Rows from block 3 of the audio encoder of a small encoder-decoder audio transcriber, named by matrix and row number. Rows with one number within an expert belong to one neuron, the router's apart. Each number is 128 + 32 x the weight over its row's rms, rounded and kept within 0 to 255. All counts start at 0.
Before each expert's rows are labels from the 100 clips, of 14848, where the router gives the expert most weight on average: "top examples" is what is common among them. Only what is clearly more common there than usual is listed. The data: short read English sentences (LibriTTS-R). In brackets: how many of the 100.
# router: router (encoder.blocks.3.mlp.router.weight, 16x128, trained with AdamW), inputs 0-127
# up: expert up (encoder.blocks.3.mlp.up, 16x32x128), inputs 0-127
# down: expert down (encoder.blocks.3.mlp.down, 16x128x32, transposed), outputs 0-127

# expert 1
top examples: the word "said" (30)
router.1 [161  80  76  95  70 160 147 131 114 118 178 192  96 138  76 128  83 177 127 143 110 152  77 126 205 189  96 161 107 118 171 149  76 148 125 157 145 175 142 110 103  74 116 102 122 119 126 103 150 126 125 168  59 208 200  68 125 110 116 100  48 163 157 126 168 154 139 137 148 122 131 102 142 137 116 156  99  82 132 155 161 112 116 131 133 133 129 139 116 143 144  99 123 103 100 107 184 119 181 152 146 214 116 100 105  88 120 101 112 124 133 132 121 135 170  91 109  98  93 142 129 125 104  89  99 111 154 128]
up.5 [155 119 108 120  39 134 166 160 128 125 192 158 138 126 145 135  61 143 114 103 114 192 132  84 146 119 104 113 157 126 167  76 107 134 118 156 139 170 131 145 130 106  92 140 102  76 166 163 137 135  87 101 101 147 144 102 131 114  88 140 210  91 118 162 105 202 114 100 129 113 164 138 144 181 143 152  56 103 178 126 102  97  93 139 133 135 149 147 108  96 148 110 184 142  96 132 133 137  63  98 174  86 112 101  79 125 120 172 109 155 147 176 160 126 192 151  98 124 148 167  71 120 107 151  56 154 110 118]
down.5 [109 140  95 176 138 113 144 171 188  96 103 137 122 107 129 143 151 127  98 115 107 179 116 103 164  95 106 136 116 126 158  93 146 182 121 125 154 151 107 121 156 124 226 121 101 153 185 148 140 118 129 156 164 140 134 118  71  97 138  94 112 174 114 126 127 116 149 175 111 138 146 103 115 179 165  72 114 132 100 116 132 110 150  92 136  84 130 128 102  95 101 125 145 163 129  92  74 154 166 118  71 137 140 189 185 152 139  75  58  44 165 190 148 137 105 119 138 135 147 117 191 100 189 168 208 127 113 142]
up.6 [123  90 100 151 122 153 119 196  89 130 134 109 104 134 136  94 105 123 133 108 153 156 109 129 117 143  99 128 122 121 150 173 112 112 141 135 176 152 133  93  75 105  93 117  91 130 127 147 134  66 131 124 150 186 102  65 148 147 136  90 119 142 120 106 135 180 114  36 165 129 141 132 124  54 140 101 172 120  55 150 104 193 105 147 158 130 132 124 145  84  35 175  77 125 119 149  89 165 103 110 121  81 132  49  78 120 159 137 137 123  92 121 202  98 138 100 121  66 133 121 125 138 133 170  96  67 123 156]
down.6 [135 100 151 150  94 153 146 109 142  86 148 122  78 150 157 141 116 112 145  83 122 152 157 127 136 175 145 134 161  95  84 116  77 162  99  89 148 134 106 159 154 140 147 135 138  85 162 148 115 137 145 114  85 115 147 178  99  32 103 157 118 127 164 104 158 115 103 141 139  39 110 103 202 135 117 174 150 129 154 153 165 109  91 167 203 140 134 132 141 149 169  89  85 103  69 145 134 128  97 208 114 163 138 172 150  83 163 150  88 119 173 141  78 139 137 135 107 152 100 185 156 154 113 153 119 188  75 161]
up.7 [124 210 127 172  88 102 155  94 126 142 109 157  70 149  82 160 109 127 137  97 108 129  62  98 171 159  81 158 143 141 105 101 162  85 157  81 101 175 118  79 174 106 185 111 146 121 121 153 108 128 150 161  97 122  78  96 147 118 164  88  60 123 111 142  68 107 195 152 118 119  95  76 128 104  72 100 164 102 135 106  87 133 139 171 128 106 175 119 113 124 156  94 161 120 101  73 143  84 112 179 106 113 113 133 127  94 135 114 128 130 111 174 146 168 133 105 120  47 111  83 144  82 127 119 134 158 162  85]
down.7 [107 131  94 165 169 161 128 137 189 132 144 134 145 136 153 130  83 115 113 163 153  67 139 108 144 185 205 101 155 120 143 154  80 118 168 150  75 125 162 181 111 195  59 126 105 152 131 168  54 130 121 100 130 210  84 175 160 146 107 188 136 143 116 145 178 127 105 199 115 163  86  60 141  87 156 146 141  99 101 118 178 179 108 162 130 161 130 119 126 150 136 150 119 154 117 166 146 132 122 140 114 108 159 123 152  87 101  96 143 150 118 116 152  55 127 159 153 142 148 100 155 164 100 161 137 115 128  96]
up.8 [165 152 140 190  80 188 156 161 168 193 125 108 135 147 134 109 172 109 148 136 147 196 107 129  88  74 148  95 197 145 120  99 152 177  93 155 146 111 117 147 139 197  92 107 112 148  44 120 161 117 197 134  96 144 114  76 151 117  87 132 149 104 198 165 176 142 143 137 159 135 121 105 103 128 102 114 135 132 108 154 196 124 167  84 133 111 109 109  76 138 128  86 139 144 167 106  79 140  87 132 141 113  87  81 119  78 130 132 123 100 148 118 127 123 120 142 197 101  98  83 105 150  99 102 140  90 150  95]
down.8 [152 155 101 113  82 140  96 151 128  85 120 121 125 152 112 128  66 133 202 100 111  91 131 123 174 141 145 120 166  95  52 127 127  70 108 115 150 135 217 102 121 161 105 124 122 129  99 125 117 148 127 152 128 153  64  66 176 147 123 103 131 116 151  91 140 125 170  95 133 116 140 131 156 124 126 145 154  75  74 140  65 108  53 167  91 135 105 104 117  57 124 147 128 101  95 151 123 137 110 104  89 134 174  76 192 124 118 132  65 167 122  65 148 160 122 123 148 185  79  92 136 191 119  90 132 111 145 119]
up.9 [141  72 131 100 154 147 136 153  49  99  99  94 148  97 107 113  90 133 104 122 130 106 133 147 120 191 139 149 100 142 137 132 204 190  77 106 111  65 145  98 181  98 171 121 131 105  91 107 134 128 131 111  70 165 159  95  79 135 161 129 140  91 156  93 143 134 121 150 144  87 102 130 131 112  84 163 149  84 149 110 145 165 162 142  94 186 139 113 115 151 158 165 151 129  80 110 114 104 193 137 126  98 171 115 191 186  71 147 125 143 100 150 173 135 173 160  62 153 151 152 157  83 147 139 107 179 108 184]
down.9 [173 119 155  64 129 122 149 145 135 180  91 184 125 137 123 197 174 158 123  89 136 104 119 103 167 162 102 122 130 112 121 184 119 145 152 107  87 151 121  94 146 141 135 163 121  94 119  95 160 150 128  91  76  76  73 145 123  81 104 148  91 124  98 142 118 167 170 120  93 157  99 110 145  94 153 116  80 121 144 128  67 140  91 176 150  88 123 100 172 163 147 108 129 174 103 111 103  72 138 127 126 131 126 123 158 105 169 133 161 160 114  81 137 146 142  69 173  91  69 104  96 129  38 115 122  30 105 105]
up.10 [182 117 107  91 141 133 103 149 164 104 114  80 103  91  99 135  95 132 111 204 114 164 132 140 184 152  99 112  98 154 143 109 128 110 139  91 170 133 131 109 140 103 120  97 113 172 141 116 118 128 104 170 142 153 141 185 126 149 100 114 156  98 153 141 166 114 143 158  91 120 112 138 132 130 151 159  80  42 137 109 151 135 130 194 193 157  98 199 156 145 147 138  84 147 101  86 102  97  82 124  60 166 141 143 109 192 108 132 176 145 109 194 109  30  75 157 187 116 156  92 123 129 132 142  94  97 157 127]
down.10 [135  88 144 171  85 171 225 148  79 136 107 105 112 122 123 156 134 107 143 173 110 162 157 105 124  94 124 144  97 135  93 171 160 152  51 164 127 136 112  78 169 105 109 100 172 139 148  83 167 113 135  98 153 123  84 115  88 142 171 135 128 151  90 123 151  89 132 107 111 158 134 166 127 158  52 150 123 167 170  75  87  86  67 133 122  72 119 113 130 202 115 118  95 117 101 145 135 119  73  92 120 120 122  69 146 145 175 156 109 163 138  70 151 134 167  95  99 133 145 137 156 135 111 140 154  99  46 136]

# expert 10
top examples: voice: male (88)
router.10 [155 154 172  73  80 105 161 138 150 108 134 161 141 139 101 113  79 138  60 152  98 163 110  81 135 142 101  82 154 103 160 127 160 182 160 128  90 156 101 170 141 128 175 162 128  39  96 120  75 162 113  90 175 143 115  87  73 134 156 145 143 137 149 134 160 108 156 186 137  51  83 112  80 128 132 145 129 148  91 126 149 148 116 135 119 105 170 146 194 144 186  81 155 103 120  74  92 100 156 115  60 155 129 152 105 139 133 119 130 113 137 105 111  64 112 182 126 180 114 177 166 113 120 138 101 136 117 129]
up.5 [122 144 123 156 156 138 148 161 125 161  99  86  80 180 150  89 106 149 123  94 128 156 163 154 112  97 121 179 125  89  92 129  95 177  93 129  67 178 102  72 102 148  94 142 102 106 112 137 144 121 139 131 133 131 145 185 127 126 101  93  85 138 163  99 141 178 103 127  84 183 123 119 136 167  57 138 129 106  41  90 101 153  90 169 141 167 100 124 143 118 153 161 149 133  57 109  95 113 177 125  99 163 132  72 131  83 141 134 151 118 108 173 100  88 153 218 102 138 182 108 167  97 152 133 128 127 175 182]
down.5 [147  98 157 137 139 157  97 184 122  96 105 161 121  98 113 176 156 156 118 106 103 108 146 120 148 100 124 108 140 162 175 126 189  69 120  70 154 145 139 118 116 132 179 163 120 155 114  92 144 125  97 138 143 161 147 121 117 129 137 110 164 107  32 100  80 110 173 133 107 159  94 123  22 111 130 109 167 153 209 162 113 139 127  92 150  76 117 119 151 160 109 130 174  69 176 156 172 137 110 169 183 144  82 194 104 132 132 165 120 152  85  99 103 156 131  99 101 128 138 162 144 127 130 144  80 168  73 144]
up.6 [ 82 143 126 119  70  81 142 172 158  91  89 177  80 145 100 137 136 100 128 114 118 163 135  87  91 163 136 130 138 150 178 149 140 122 144 172 108 147 103  82 109 126 142 161 112 103 107 162 127  88 127 125  99 175 123 130 137 104 150 178  82  96 230  84  70 104  44  99  67 108  88 125 108 140 134 128  84 146 137 139 154 125 143 156 138 134 125 100  94 171  87 134 108  81 160 103 133 103  84 149 122  87 125 172 114 172 148 171  88 149 107  85 108 112  95 129 105 162  77 129 190 137 115 148  68 173  80  95]
down.6 [119 122 144 156 174 159 132 147  91  90  99 134 107 164 165 175 117 180 115 158  88 188 125 138 154 123 156 168 150 146 124 127 121 120 175 151 161 171 186 139 106  86 151 119  67 112 174 159 143 138 159 134 155 137 143  74 102 124  99 132 129 114 166 164 154 111 143  99  48 125  89 148 138 134 126 113 114 130 142  96 105 159 135 182 130 177 103 116 210 123 129 120 190 107 124 177 123 117 117 113 135  78 137  97 136 172 158  22 143 174 166 129 220  85 101 132 152 108 111 148  97 108 113 149 129 129 130 204]
up.7 [165 155 138  94 170  96 122 179  68 135 126 100  75  75 147 146 157 161 113 198 114 168 123 129 191 135 111 119 205  79 150 124 146 164 149 156 114  57 157 130 106 143 115 164 156 117 153 145 108 138  97 117  94  93 133  95 134 130 184 207 103 163 156 108  93 148  95 134 161 175 147 140  83 132 131 108 207 155 125  83 150 104 127 109 151 165 119 163 161 174 111 106 134 160  97 129 113 166 185 129  73  66 116  98 123 159 105  95 131 132 139 131 104 140 158 104 137 132 146 107 193 144 143  87  88 127 127  64]
down.7 [169 146 177 119 146 197 135  98 129 153 153 119 163 166 139 158  75 132  82  83 116 120  94 113 172 114 123 140 119 176 164  92 140 127 187  93 156  38 165 116 102 124 108  98  71 123 101 157 155 135 131  77 132  63 115 155 156 110 108  70 184 109 103 170 140 111 153 101  66 129 173 126 106  63 206 127  98 130 142 141 149 128  79 150 157 147 145 161  56 136  96 164 145 108 151 125 156 119 130 111 129 148 140 124 146  94 129  95 148 148 193 163 140  95 107  84 134  94 146 137 154 111 142 178 163 131 177 162]
up.8 [172 146 178 166 163  99 148 170 118 130 133 117 186 124 147  99  92 102  99  83 134  79 138 146 137 103 119  98 123  81 127 151 133 149  95 108 140 126 157 117  63 161  93 124  71 130 159 107  86  73 100 151 100  99 139 115 134 179 111 131 146  69 119 152 170 115  82  81 100  52 144 129 117  98 131 161 110 102 154  90 154 135 134 146 156  39 175 105 111  62  71 150  98 125 100 119 157 121 113 100  72  89 126  71  78 143 168 113 112 176 101  68 123 102 152 146 104 151 118 126 150 105 101 114  54  91 127 117]
down.8 [118 109  91 171  90 170 163  96 150 116 136 126  80 158 154  97 127 107 126 146  96 135 104  75 127  94  89 145 185  76  95 109 118 117 124  74 139 146 104 167  76 149 166  93 140  94 130 106 159 134  89 141 162 181 128 168  99 115 114  46 209 180 125  90 103 148 119 102  98 101 131 116 158 143 138 143 127 132 126 122 122 142 165 118 125 155 185  84  86  66 141 105 128 114 128 149  92 148 196 150 120 153  82 151 179 118 173 135 117 168  91  93 130 203  80 153 108 109  86  98 120  91  76 126 109 138 193 158]
up.9 [106 129 152 154 112 113 128 124 153 167 134 159 167 108 175 158 202 112  70 168  99 104 187 124 113 146  51 115 135 182 129 144 117  68 144 124 121  64  90 113  98 161 171 111  94  73 165 146  96 123 146 180 119 114 131 128 122  36 107 133 111 118 143 116 100  59 190 122 145 114  96 144 157 173 118 144 182  92 178 114 130  84 111 123  77 116  90 152  99 140 147  83 126 127 109 120 147 166  94 147 102 158 100 136 165 180 102 127 110  99  93 129 101 152  79  87 107 152 149 126  94 166 143  50 131 120 130 112]
down.9 [ 67  20 127 107 140 103 167  68  81 120 105 125  93 132 114 119 147 149 146 112 157 134 120 152 121  58 176  94 150  91 138 154 132 163  96 108 130 179 127 113 180 116  83 186 136 159 161  87  93  92 139 138 109 104 158 169 143 119 129  98 134 171 162 131 131 101 137 130  75 171 161 101 154  81 128 153 179  67  98 131 116 132 103 156 147 159  88 144 105 147  82 107  71 121 152 125  75 179 110 158 168 136 161 104  83 152 176 122 131  76 137 146 100 139 122 124 159  51  97 111 112  77 158 142 125 154 160 115]
up.10 [122 108 166 157 131 167 108 153 158 173 169 104  92 136 139  74  63 102  88 149 131 140 154  65 142 126  79 159 133  80 143 123 162 141 105 107 110 143  70 157 164 151 148 105 181 136 150  81  85 175 109 128 127 155 167 132 138 131 152 126 115 151 160 156  98 200 110 142 141 139 196 156 106  92 172 154 103 165 173 110 142 182 166 105 127 164 110 124  99 104 203 125 104 132 105 151 126 153 149  67 119 121 199  83  94 170  73 144 155  88 156 141  80 104 154 105 108 124  71 113  97 123 165 148 139 133 113 192]
down.10 [112  62 152 130 144 137 178 191 125 114  96 189 163 154 195 163 129 143 165 130 145 117 109 119  95 129 168 153 108 158 120  77 164 144 124 190 142 154 111  88  87 133 160 148 180 177 119 134 143 115 182 116 156 110 166 109 145 152 122 116 172 145 151 159 182  94  83 131 159 107 114  73 128 168 131 123 208  81 123 114  95  77 125 120 115 179 168 126 204 157 117  94 125  75 125  91 125 121  98  94 172 142  68 180 197 141 109 140 127  93 144 147 190 104 112 123 129 120 105 143 125 139 169 142 130  83 120 104]

# expert 9
top examples: voice: female (94)
router.9 [147 167 119 104 177 119 133 106  72 121 154 115 126 101 198  87 154 167  91 122 154 101 131 148  87 146  84  91  78 145 127 155 190 123 150 109 147 119 115 120 102 117 107 149 143 163 156  75  92 127  84  96 103 101 143 143 101 185 119  76 162  90 128 145 189 110 138  78 104 134 124  91 124 188  99 102 113 129 107  83 139 141  70 157 146 139 145  80 162 123 112 158 109 156 141  99 106 151 127 125 161 100 188 143 160 177 209 127 128 167  90 122  30 157  79 139 108  85 127 132 107 128 110 133 190 129 179 166]
up.5 [119 128 123 226 169 112 126  91  60 140  93 132  89 130 108 138  87 175 109 122 118 167 111 161 159  65  90  39 178 171 114 145 116 179 135 137 116 196 133  90  86 184 164 129 117 139  93 142 140 143 124 128  91 142 133 107  89 153 161 115  91 138 147 129 123 138 126 158  79 129 129 135  71  43 144  92 183 138 151  89 103 137 113 107 119 165 112  99 109 113 138 152 147 153 133 119 121 161 124  52 153 155 101  91 133  98  90 116 117 137 116 135  66 107 159  94 120 142 119 135 138  97  92  82 124 206 111  95]
down.5 [ 96  43 149  38 112 135 122 129 156 193 140 105 143 129 126 141 129  89 107  88 146 151 129 126 165 203 102 116 111 114 117 119 179 102 115 111 114  96 141 145  99  65 123  94 151 113 190 141 176 148 118  85 133 120 136 111 131 145 168 136  48 171  83 127 143 116 146 184  82 131 116 122 119 127 127 112 111  90 145 144 156 170  29 195  78 130 147 125 124 157 115 113 122 130 142 122 163 131 130 165 219 115 114 139 118 151 143 115  74 121 146  93 126 152 102 125  97 138  87 140  84 152 153 170  97  82 105  85]
up.6 [169  92 140 126 117 183 191 109 152 168 122 194  83 128 172 130 135 151  91  86 108 132 129 110 144 127 154  93 166 102 119 115 104 115 137 123  71 122 110 141  99 100  67 131 111 168  84 126 119  84 166 101 136 131 141 138  97 143 162  91 134  91 159 160 110 154  89  85  82 116 143  86 111 151 116 108 128  81 101 103 135  99 204 167 204 100 105  94  48 100 145 128  88 141 132 143  94  67 121 106  85 124 126 104 156 150  97  79 166 139  87 192  87 112 108 134 168 103 120 124 172  65 135  77  86 149 112 101]
down.6 [146  42 144 166 134 115 124 149 136 135 119 121 139 128 149 150  83 159 137  91 150 115  31 189 135 143 106 102 143 117 169 140 113 110 151 169 104 106 101 147 112 115 107 126  79 161 161  91 186 102 149 115 167  98  69 108 110 117 104 143 120 151 151 149  81 174 102 162 140 112 150 152 112  53 134  62 118 169  65 177 186 116 141 190 162 114 172 134 130 135 103 102 106 126 164 161 115 191 178 165 166 130 134 154 141 130 156 182 113 119  71 119 126 166 140  95 131 184 182 114 147 163 116 127  92 115 162 118]
up.7 [213 155 122 138 181  96 122 130 148 105 125 122  73  90 101 161 172 132  88 159 148 152 117 147 148 100 102  83 158 139  96 112 147 134  86 141 133 156 127 136 126 115 150 172  86  87 125 100 127 133 118  87 137 115 164 107  84 107  83 149 192  97  76 115 124  96  93 172 102 145  81 179  81 113  71 174 121  57 158  94  81 172 107  90 114 105 187 109 151 144 128 141 157  62 133 102  85 186  74 140  96 108 190 123 147 153 138  87 139 130 126 159 133  36 107 140 114 111 135 130 144 151 176 113 120 123 109 133]
down.7 [117 106 151 122  81  75 112  97  53 162 114 112 189 119 106 137 142 144 162 130 143 132 154 148 138 105 124 116 140 140 167  87  69 115 111 126 117 168 125  90  98 152 135  86 171 185 146 131 149 174  77 104  77 112  90 142 108 210 161 142  61 129 170 171  89  75 135  89 139 135 123 153 135 138 121  86 158 200  91  97  89 171 168 193 127 155 133 168 120 132 123 150 142 188  89 143 110 146 177  72 107 128 114 123 179 155 142 162 100 141 168  86 160 117 159 113 133 107  89 146 148  91 133 145  72 143 101 152]
up.8 [102 110 129 164 200 143 106 132 179 122  74 105 109 140 198 126 137 179 123 182 157 107 114  62 176 108 141 131 149 136 105  81 138 171  80 105 133 177 136  96  83 163 103 134 155 140  96 180 179 174 164 140 163 160 117 101 179 115 121 136 147  81 131 154  94  72 130  90 114 140 108 130  96 135 125 152 178 111 156 118 159  82 179 165 118 116  95  91  71 124 132 129 159 124  96 166  62 134 107  89  96 113 116 178  56 144 135  82 113  89  85 155 149  89 147 131 135 158 131  69 158 144 124 135  93  99  97 109]
down.8 [ 85 114 130 140 165 101 146 104  36  91 166 103 135  68 123 167 127 165 201  53 117 143 189  78  67 151 122 136  76 164 112 217 140 161 113 148 106  76 180 179 110 113 130  89 133 136 143 143 120 141 149 140  94  91 117 140  86 132 155 135 174 180 167 115  65 164  89 119  91 145 115 130  98 142 103 111  87 118 129 133 147  97 123  89 119 152 104  78 110  85 107 130 121 115 117 136 122 130 144  98 128 208 172  92 117 159 123  86  92 154 156 113 116 133 144 193 151 133 104 111 122  94 128 120 138  95 153 116]
up.9 [169 153 154 162  67 141 138 101 139 118  89 159  92 102 115 139  86 152 179 105 102 120  99 109  70 109  96  88  94 132 123 118  96 157 133 104  86 117  73 155 145 158 127 161 156  86 141 149 108 148  99 116  72 164 139 151 126 169  83  98 116 142  96  68  95 108 144 125 121 112 107 121 171 124 174 144  88 157 138 133 199 196  52 121 151 142 205 195 135  99 136 137 172 128 147 121 149 133 168 144  99 139 150 123  24 111 123 148 139 164 123  87 112 125 176 127 135 174 145 133 130 193  68 149 152 120 136 126]
down.9 [109 143 164 112  62  84  96 119 124  80  83 161 137 131 114  71 163  61  96 174  89 100 122 119  96  43 148  93 157 102 146 149  93 119 128 102 110 106 143 144 120 147  91 129 140 177 127 171 139 189  86 102 167 115  86 143  88 120 111 175 116 134 130  96 163 141  72 120 159 125 102  80  82  77 141 129 102 166 114 103 175 130 139 156  98 140  40 116 137  98 187 119 109 109 122 160 140  98  61  93 105 166 115  73 144  85 111 145 105 148 140 140  83  95  87 124 149 155 157  69  90 129 108 129 157 153 138 124]
up.10 [142 125 116 142 184 110 196  92 104 109 114 131 124 145 119  80 178 159 116 134 128  90 179 103 171  70 141 161 127 116  81  75 190 146  48  83 141 146 136 110  98 126 126 133 151 132  90 137 132 120 186 136 149 122 130 166 125  82 111 167 108 157 153 132 166 130 145 138 142 144 106 132 110 112  91 130  73  90 167 190 114 112 116 132 107 127 117 118 149 118 113 117 112  91 141  88 157 128 105 192 109  64 184 112  97 155  85 139 213 108 156 124 175 135  93 122 162 111 119  65 115 231 127 100  84 159 114 114]
down.10 [187  34 105 178 157 144 201 128 136 122 160  84  83 102 138 105 158  85 115 172 161 149 127 155 101 127 146 155 137 108 159 160 159 148 154 136 125  96 168  85 125 137 115 119 128 124 138 133 113 149 149 123  95 102 201 128 137  60 154 137  63 130 147 105  95 180 193 120 113 122 116 102 109 114 209 110  73 158 143 190 106 124 106 173  53 125  91 183  62 140 128 130  93 131 131 128 124  96 102  98 115 133  84 146  81  97  99 134 104 125 106 144 165 160  97  78 117 114 150  73 132 128 147 108 126 120 121 167]

# expert 7
top examples: voice: male (79)
router.7 [ 98 118 167 183 156 182 122 190 153 112  70 161 113 177  66 126  75 159 162 102 142  71  98  81 159 178 119 111 152 105 118 149 165 115 108 156 204  78 129 127 107 126 108 136 195 120  84  75 148  83 177 113 138 183 140  56  97 171 104 126 152 139 116 118 109 128 144 127 117 138 111 123 167  89 150 124 145 127 115 139 124 132 137  78  60 134 136 198 137 144 100 119  93 127 111 149 101 119 107 130 100  91  92 152 103 145 165 112 162 106 132 124 146 112 148 104 114 111 146  31 125 152 114 144 157 125 124  53]
up.5 [120 123 162 135 109 115 124 162  90 135 115 133  62  86 135 100 137 162 166  92  91 138 133 147 103 112  91  64  99 109 138 111  79 148  72 153 106 124 239 144 150  51 110 140 150 126 100  91 120 151  88  72  76 103 142 118 173 159 103 115 183 113 175 116  93 168 107 146 106 105 121 142  94 173 169 191 154 123 114  93 146 155 118 115  86 116 148 113  95 130 130 127  86 137 160 150  95 172 165  63  89 161 182 143 153  97 150 144 106 152 121 183  70 130 116 156 114  84 110 167 107 109 173 124 137 162 123  99]
down.5 [147 111 116  88 118 137 175 110 144 173 142 129 164 115 134 132 182 125 128 127 112 143 110  89 101 157 134 138 139 122  82 110 125 151 154  63 162 159  87 115 114 183 152 115  82 113 150 132 138 169 102 146 128 117 124 162  37 203  68  92  96 133 142 132 135 118 147  97 120  96  81 139 104 103  96 114 104  86 175  67 102 160 130 145 131 115 152 113 139 113 163 156  97 114  37 101 173 162 159 169 108  82 125 140 147 176 129  83 133 223 126 107 111 181 159  91 132 158 150  90 106 170  80 127 184 100  90 111]
up.6 [ 73 118 179 164 181 108 165 138 172  77  90 110  63 130  97 195 104 136 122 120 193 131 105 101  96 135 159  72 113 133 147 120 126 166  66  87 151 104 140  79 119 147 148 144  85 110 107 136 146 123 181 137 131 121 112 111 131 126 142 183 180 140  87 126 127 111 110  87  56 127  98 195  76  89 148 130  99 148  86 156 104 147 126 119 119 107  67 124 111 166 132 107 154 108 113 105  73 148  95 105 172 133 118 104 121 119 119  89 131 126 149 143 173 140 201 163 179 143 102 116  85 149 176 165 125 202 146 109]
down.6 [135 142 133 153 100 144 144 146 134 176  96 155 129  79  94 159 111  67 114 105 137 140 163 127  95 182 166 147 156  92 145 155 174  71 143  73  95 119 155  88 121 183 175  49 133 107 130  93 150 115 147 148 145 132 190 175 135 157 111 108 128  86 112 115 122 152 168 116 157 155 162 189 145 129 152  95 168 146 136 121 135  80  94 192 130  67 147 146 133 104 122 164 130 145 149  73 139 119 153 144 130 146 135 100 125 204 222 138 176 139 171 157  92 195 153 109  74 123 153 156 126 152 122 133 150 168 124 169]
up.7 [158 119 171 115 105 146 148 201 159 144  65  86 111 195 101 120 120 109 106 207 144 161 125 106 155 145 173 142 144 116 132 176 113 158 178 107 201 113 105 102  99 123 171  86 137  86 103 141 132 122 121 117 119 141 162 126 100 133 184  96 184 191 168 128  88 110 148 116 173 165 141 118 110 154 119 136 172 100 163 134 189 135 163 181 119 103 128 117  74 163 112 118 143 113  74  89 139  99 103  95 151 167 107 106 119  84 155 109 127 119 160 168 147 136  69 116 115 149 110 163 135  99 110 167 176  83  83 193]
down.7 [128 116  84 115  98  41 195  60 154 124 125 121 122  81 103 148 118 122 100 174 132 147  94 129 124  77  88 127 105 107 140 162 139  66 161 126 134 142  71 158 133 160 127 179 153 134 198 137 104 128 128 113 135  39 158 146  40  71 119 106 115 121 149 111  55  91 182 141 141  80 108 154 108 129 129 116 103  88  94 163  96 108 116  72 112 142 145 152 176 114 147 169 124 172 109  88 153 112  86 147 125 146 124 133 166 124 141 154 137 148  75 141  91  77 156 134 140 122 138 130 147 141 178  75  94 124 117 100]
up.8 [233 130 140 120 146 149  59 148 173 155 117 116 119 108 152 110 163 162 114  87 162 159  80 152  94 165  85 108 130 122 133 116 141  97 200  80 113 150 137 119 135  92 116 136  83 121  85 161 130 131 115  71 122 101 113 146 160 108 143 202  79 129 100 173 142 107 143 174 105 117 105  79 118  73 144 134 182  70  94 162 160 140 119 130 112 115 124 118 138 113 135 180 118 135 166  62 110  88  70 167  82 125 132 148 122 141 145 111 118 109 112 156 113  68 178 155 136  99 136 154 163 127  99 126 210 106 154  82]
down.8 [105 174 143  94 116 127 119 106 111  92 124 106  63 174  58 134 170 160 133 101 116 138 116 197 107 147 157 153 166 151 111 136 128  98 157 141 158 187 144 126 119  92  11 102 111 133  95 161 182 111  66 153 110 133 108  92 102 184  79  55 111 142 164  76 105 112 107  92 167 157 121 164  67 118 139 105 130 117 136 138 136 118 142 140 108 171 113 117 114 153 147 139 105 107  74  91 118 108 159  97 141 127 109  90 110 120 106 134 131 219  66  97 111 145 125 121 146  83 119  92  85 136 150  80 127 129  97 125]
up.9 [142 133 147 136  82 158 122 165 203 110  99 127  97 125 161 146 158 119  91  65  89 162 123 135 123 152 120  87 146  92 143 166  73 154 104 144 145 108 162  98  83 117 169 127 157 116 141 146 164 165 156 113 108 102 124 125  59 140 184 125 170 120 116 156 141 108  45  95 133 112  85 112 140 176 161 185 192  69  92 112 148 111 178 155 163  58 180 213  94 100  96 132 117 151 127 154 149 148 110 117 111 122  82 146 135 110 169 128 192  60 105 139 131 130 174 119 156 160 105 112 118 158 125 140 136 126  95 111]
down.9 [206 118 138 134 132 130 133  92 173 133 132 119 139 168 147  94 153 142 181 134 103 141 127  89 128 148 139  79 143 114 126 133 130 163 186  99  72 124  83 159  60 149 154 190 123 126 140  65  92 108  91 186 148 181 124 118 151 107  58 104 150 100  83  64 198 107 126 126 180 100  70 121 171 145 215  96 125 105 101 124 117 108 160 118 150  63  99  98 104 141  57 106 133 142 112 128 148 162  90 131 130 135 113 110 117 132 150 119 154 168 103 137 129  75 107 125 173 123 142 136 137 156 101 165  86  93  94 149]
up.10 [121  92  90 110 161 109 117  77 116 110 149 126 122 162  98 122 148 147 137 107 141 162 108 164 193 122 137 116 156 106  64  79 108 174 155 159 147 110 100  86  82 108  92 113  97  88 130 113 110 138 130  88  79 183 110 116 122 138  50 110 196 164 150 111 147  94 126 104  93 125 111  65 173 136 151 137   4  98 121  74 128 155 136 147  59 133 156 115 152 153  73  97 133  96 136 172 142  85 136 137 145 148 118 141 134 131 177 111 179 146 120 107 159 157 127 112 107  74  92 138  97 169 166 172 131 157 110 155]
down.10 [127  78 139 145 110 150  85 176  73 125 138 119 206 155 112 141 127 132  78 104  69 152 108 171 114 153 125  75 126  96 146 127  92 180 158 126  63 137 134 116 144  70 143 130 139 131 139  75 138 164 146  85  89 172 154 113 141 124 156 131 140 108  77 155 122 136  80 202 128  99 163 127  69 151 160 117 180 163 158 193 147 128 110 124 146 101 114 165 112 151 148  79  61 113 157 142 153 210 163 152 148 106 131 152 147  97 140 108 125 141 139 176 172 117 173  94 143 131 159 166 133 156 111  66  98  81 168 141]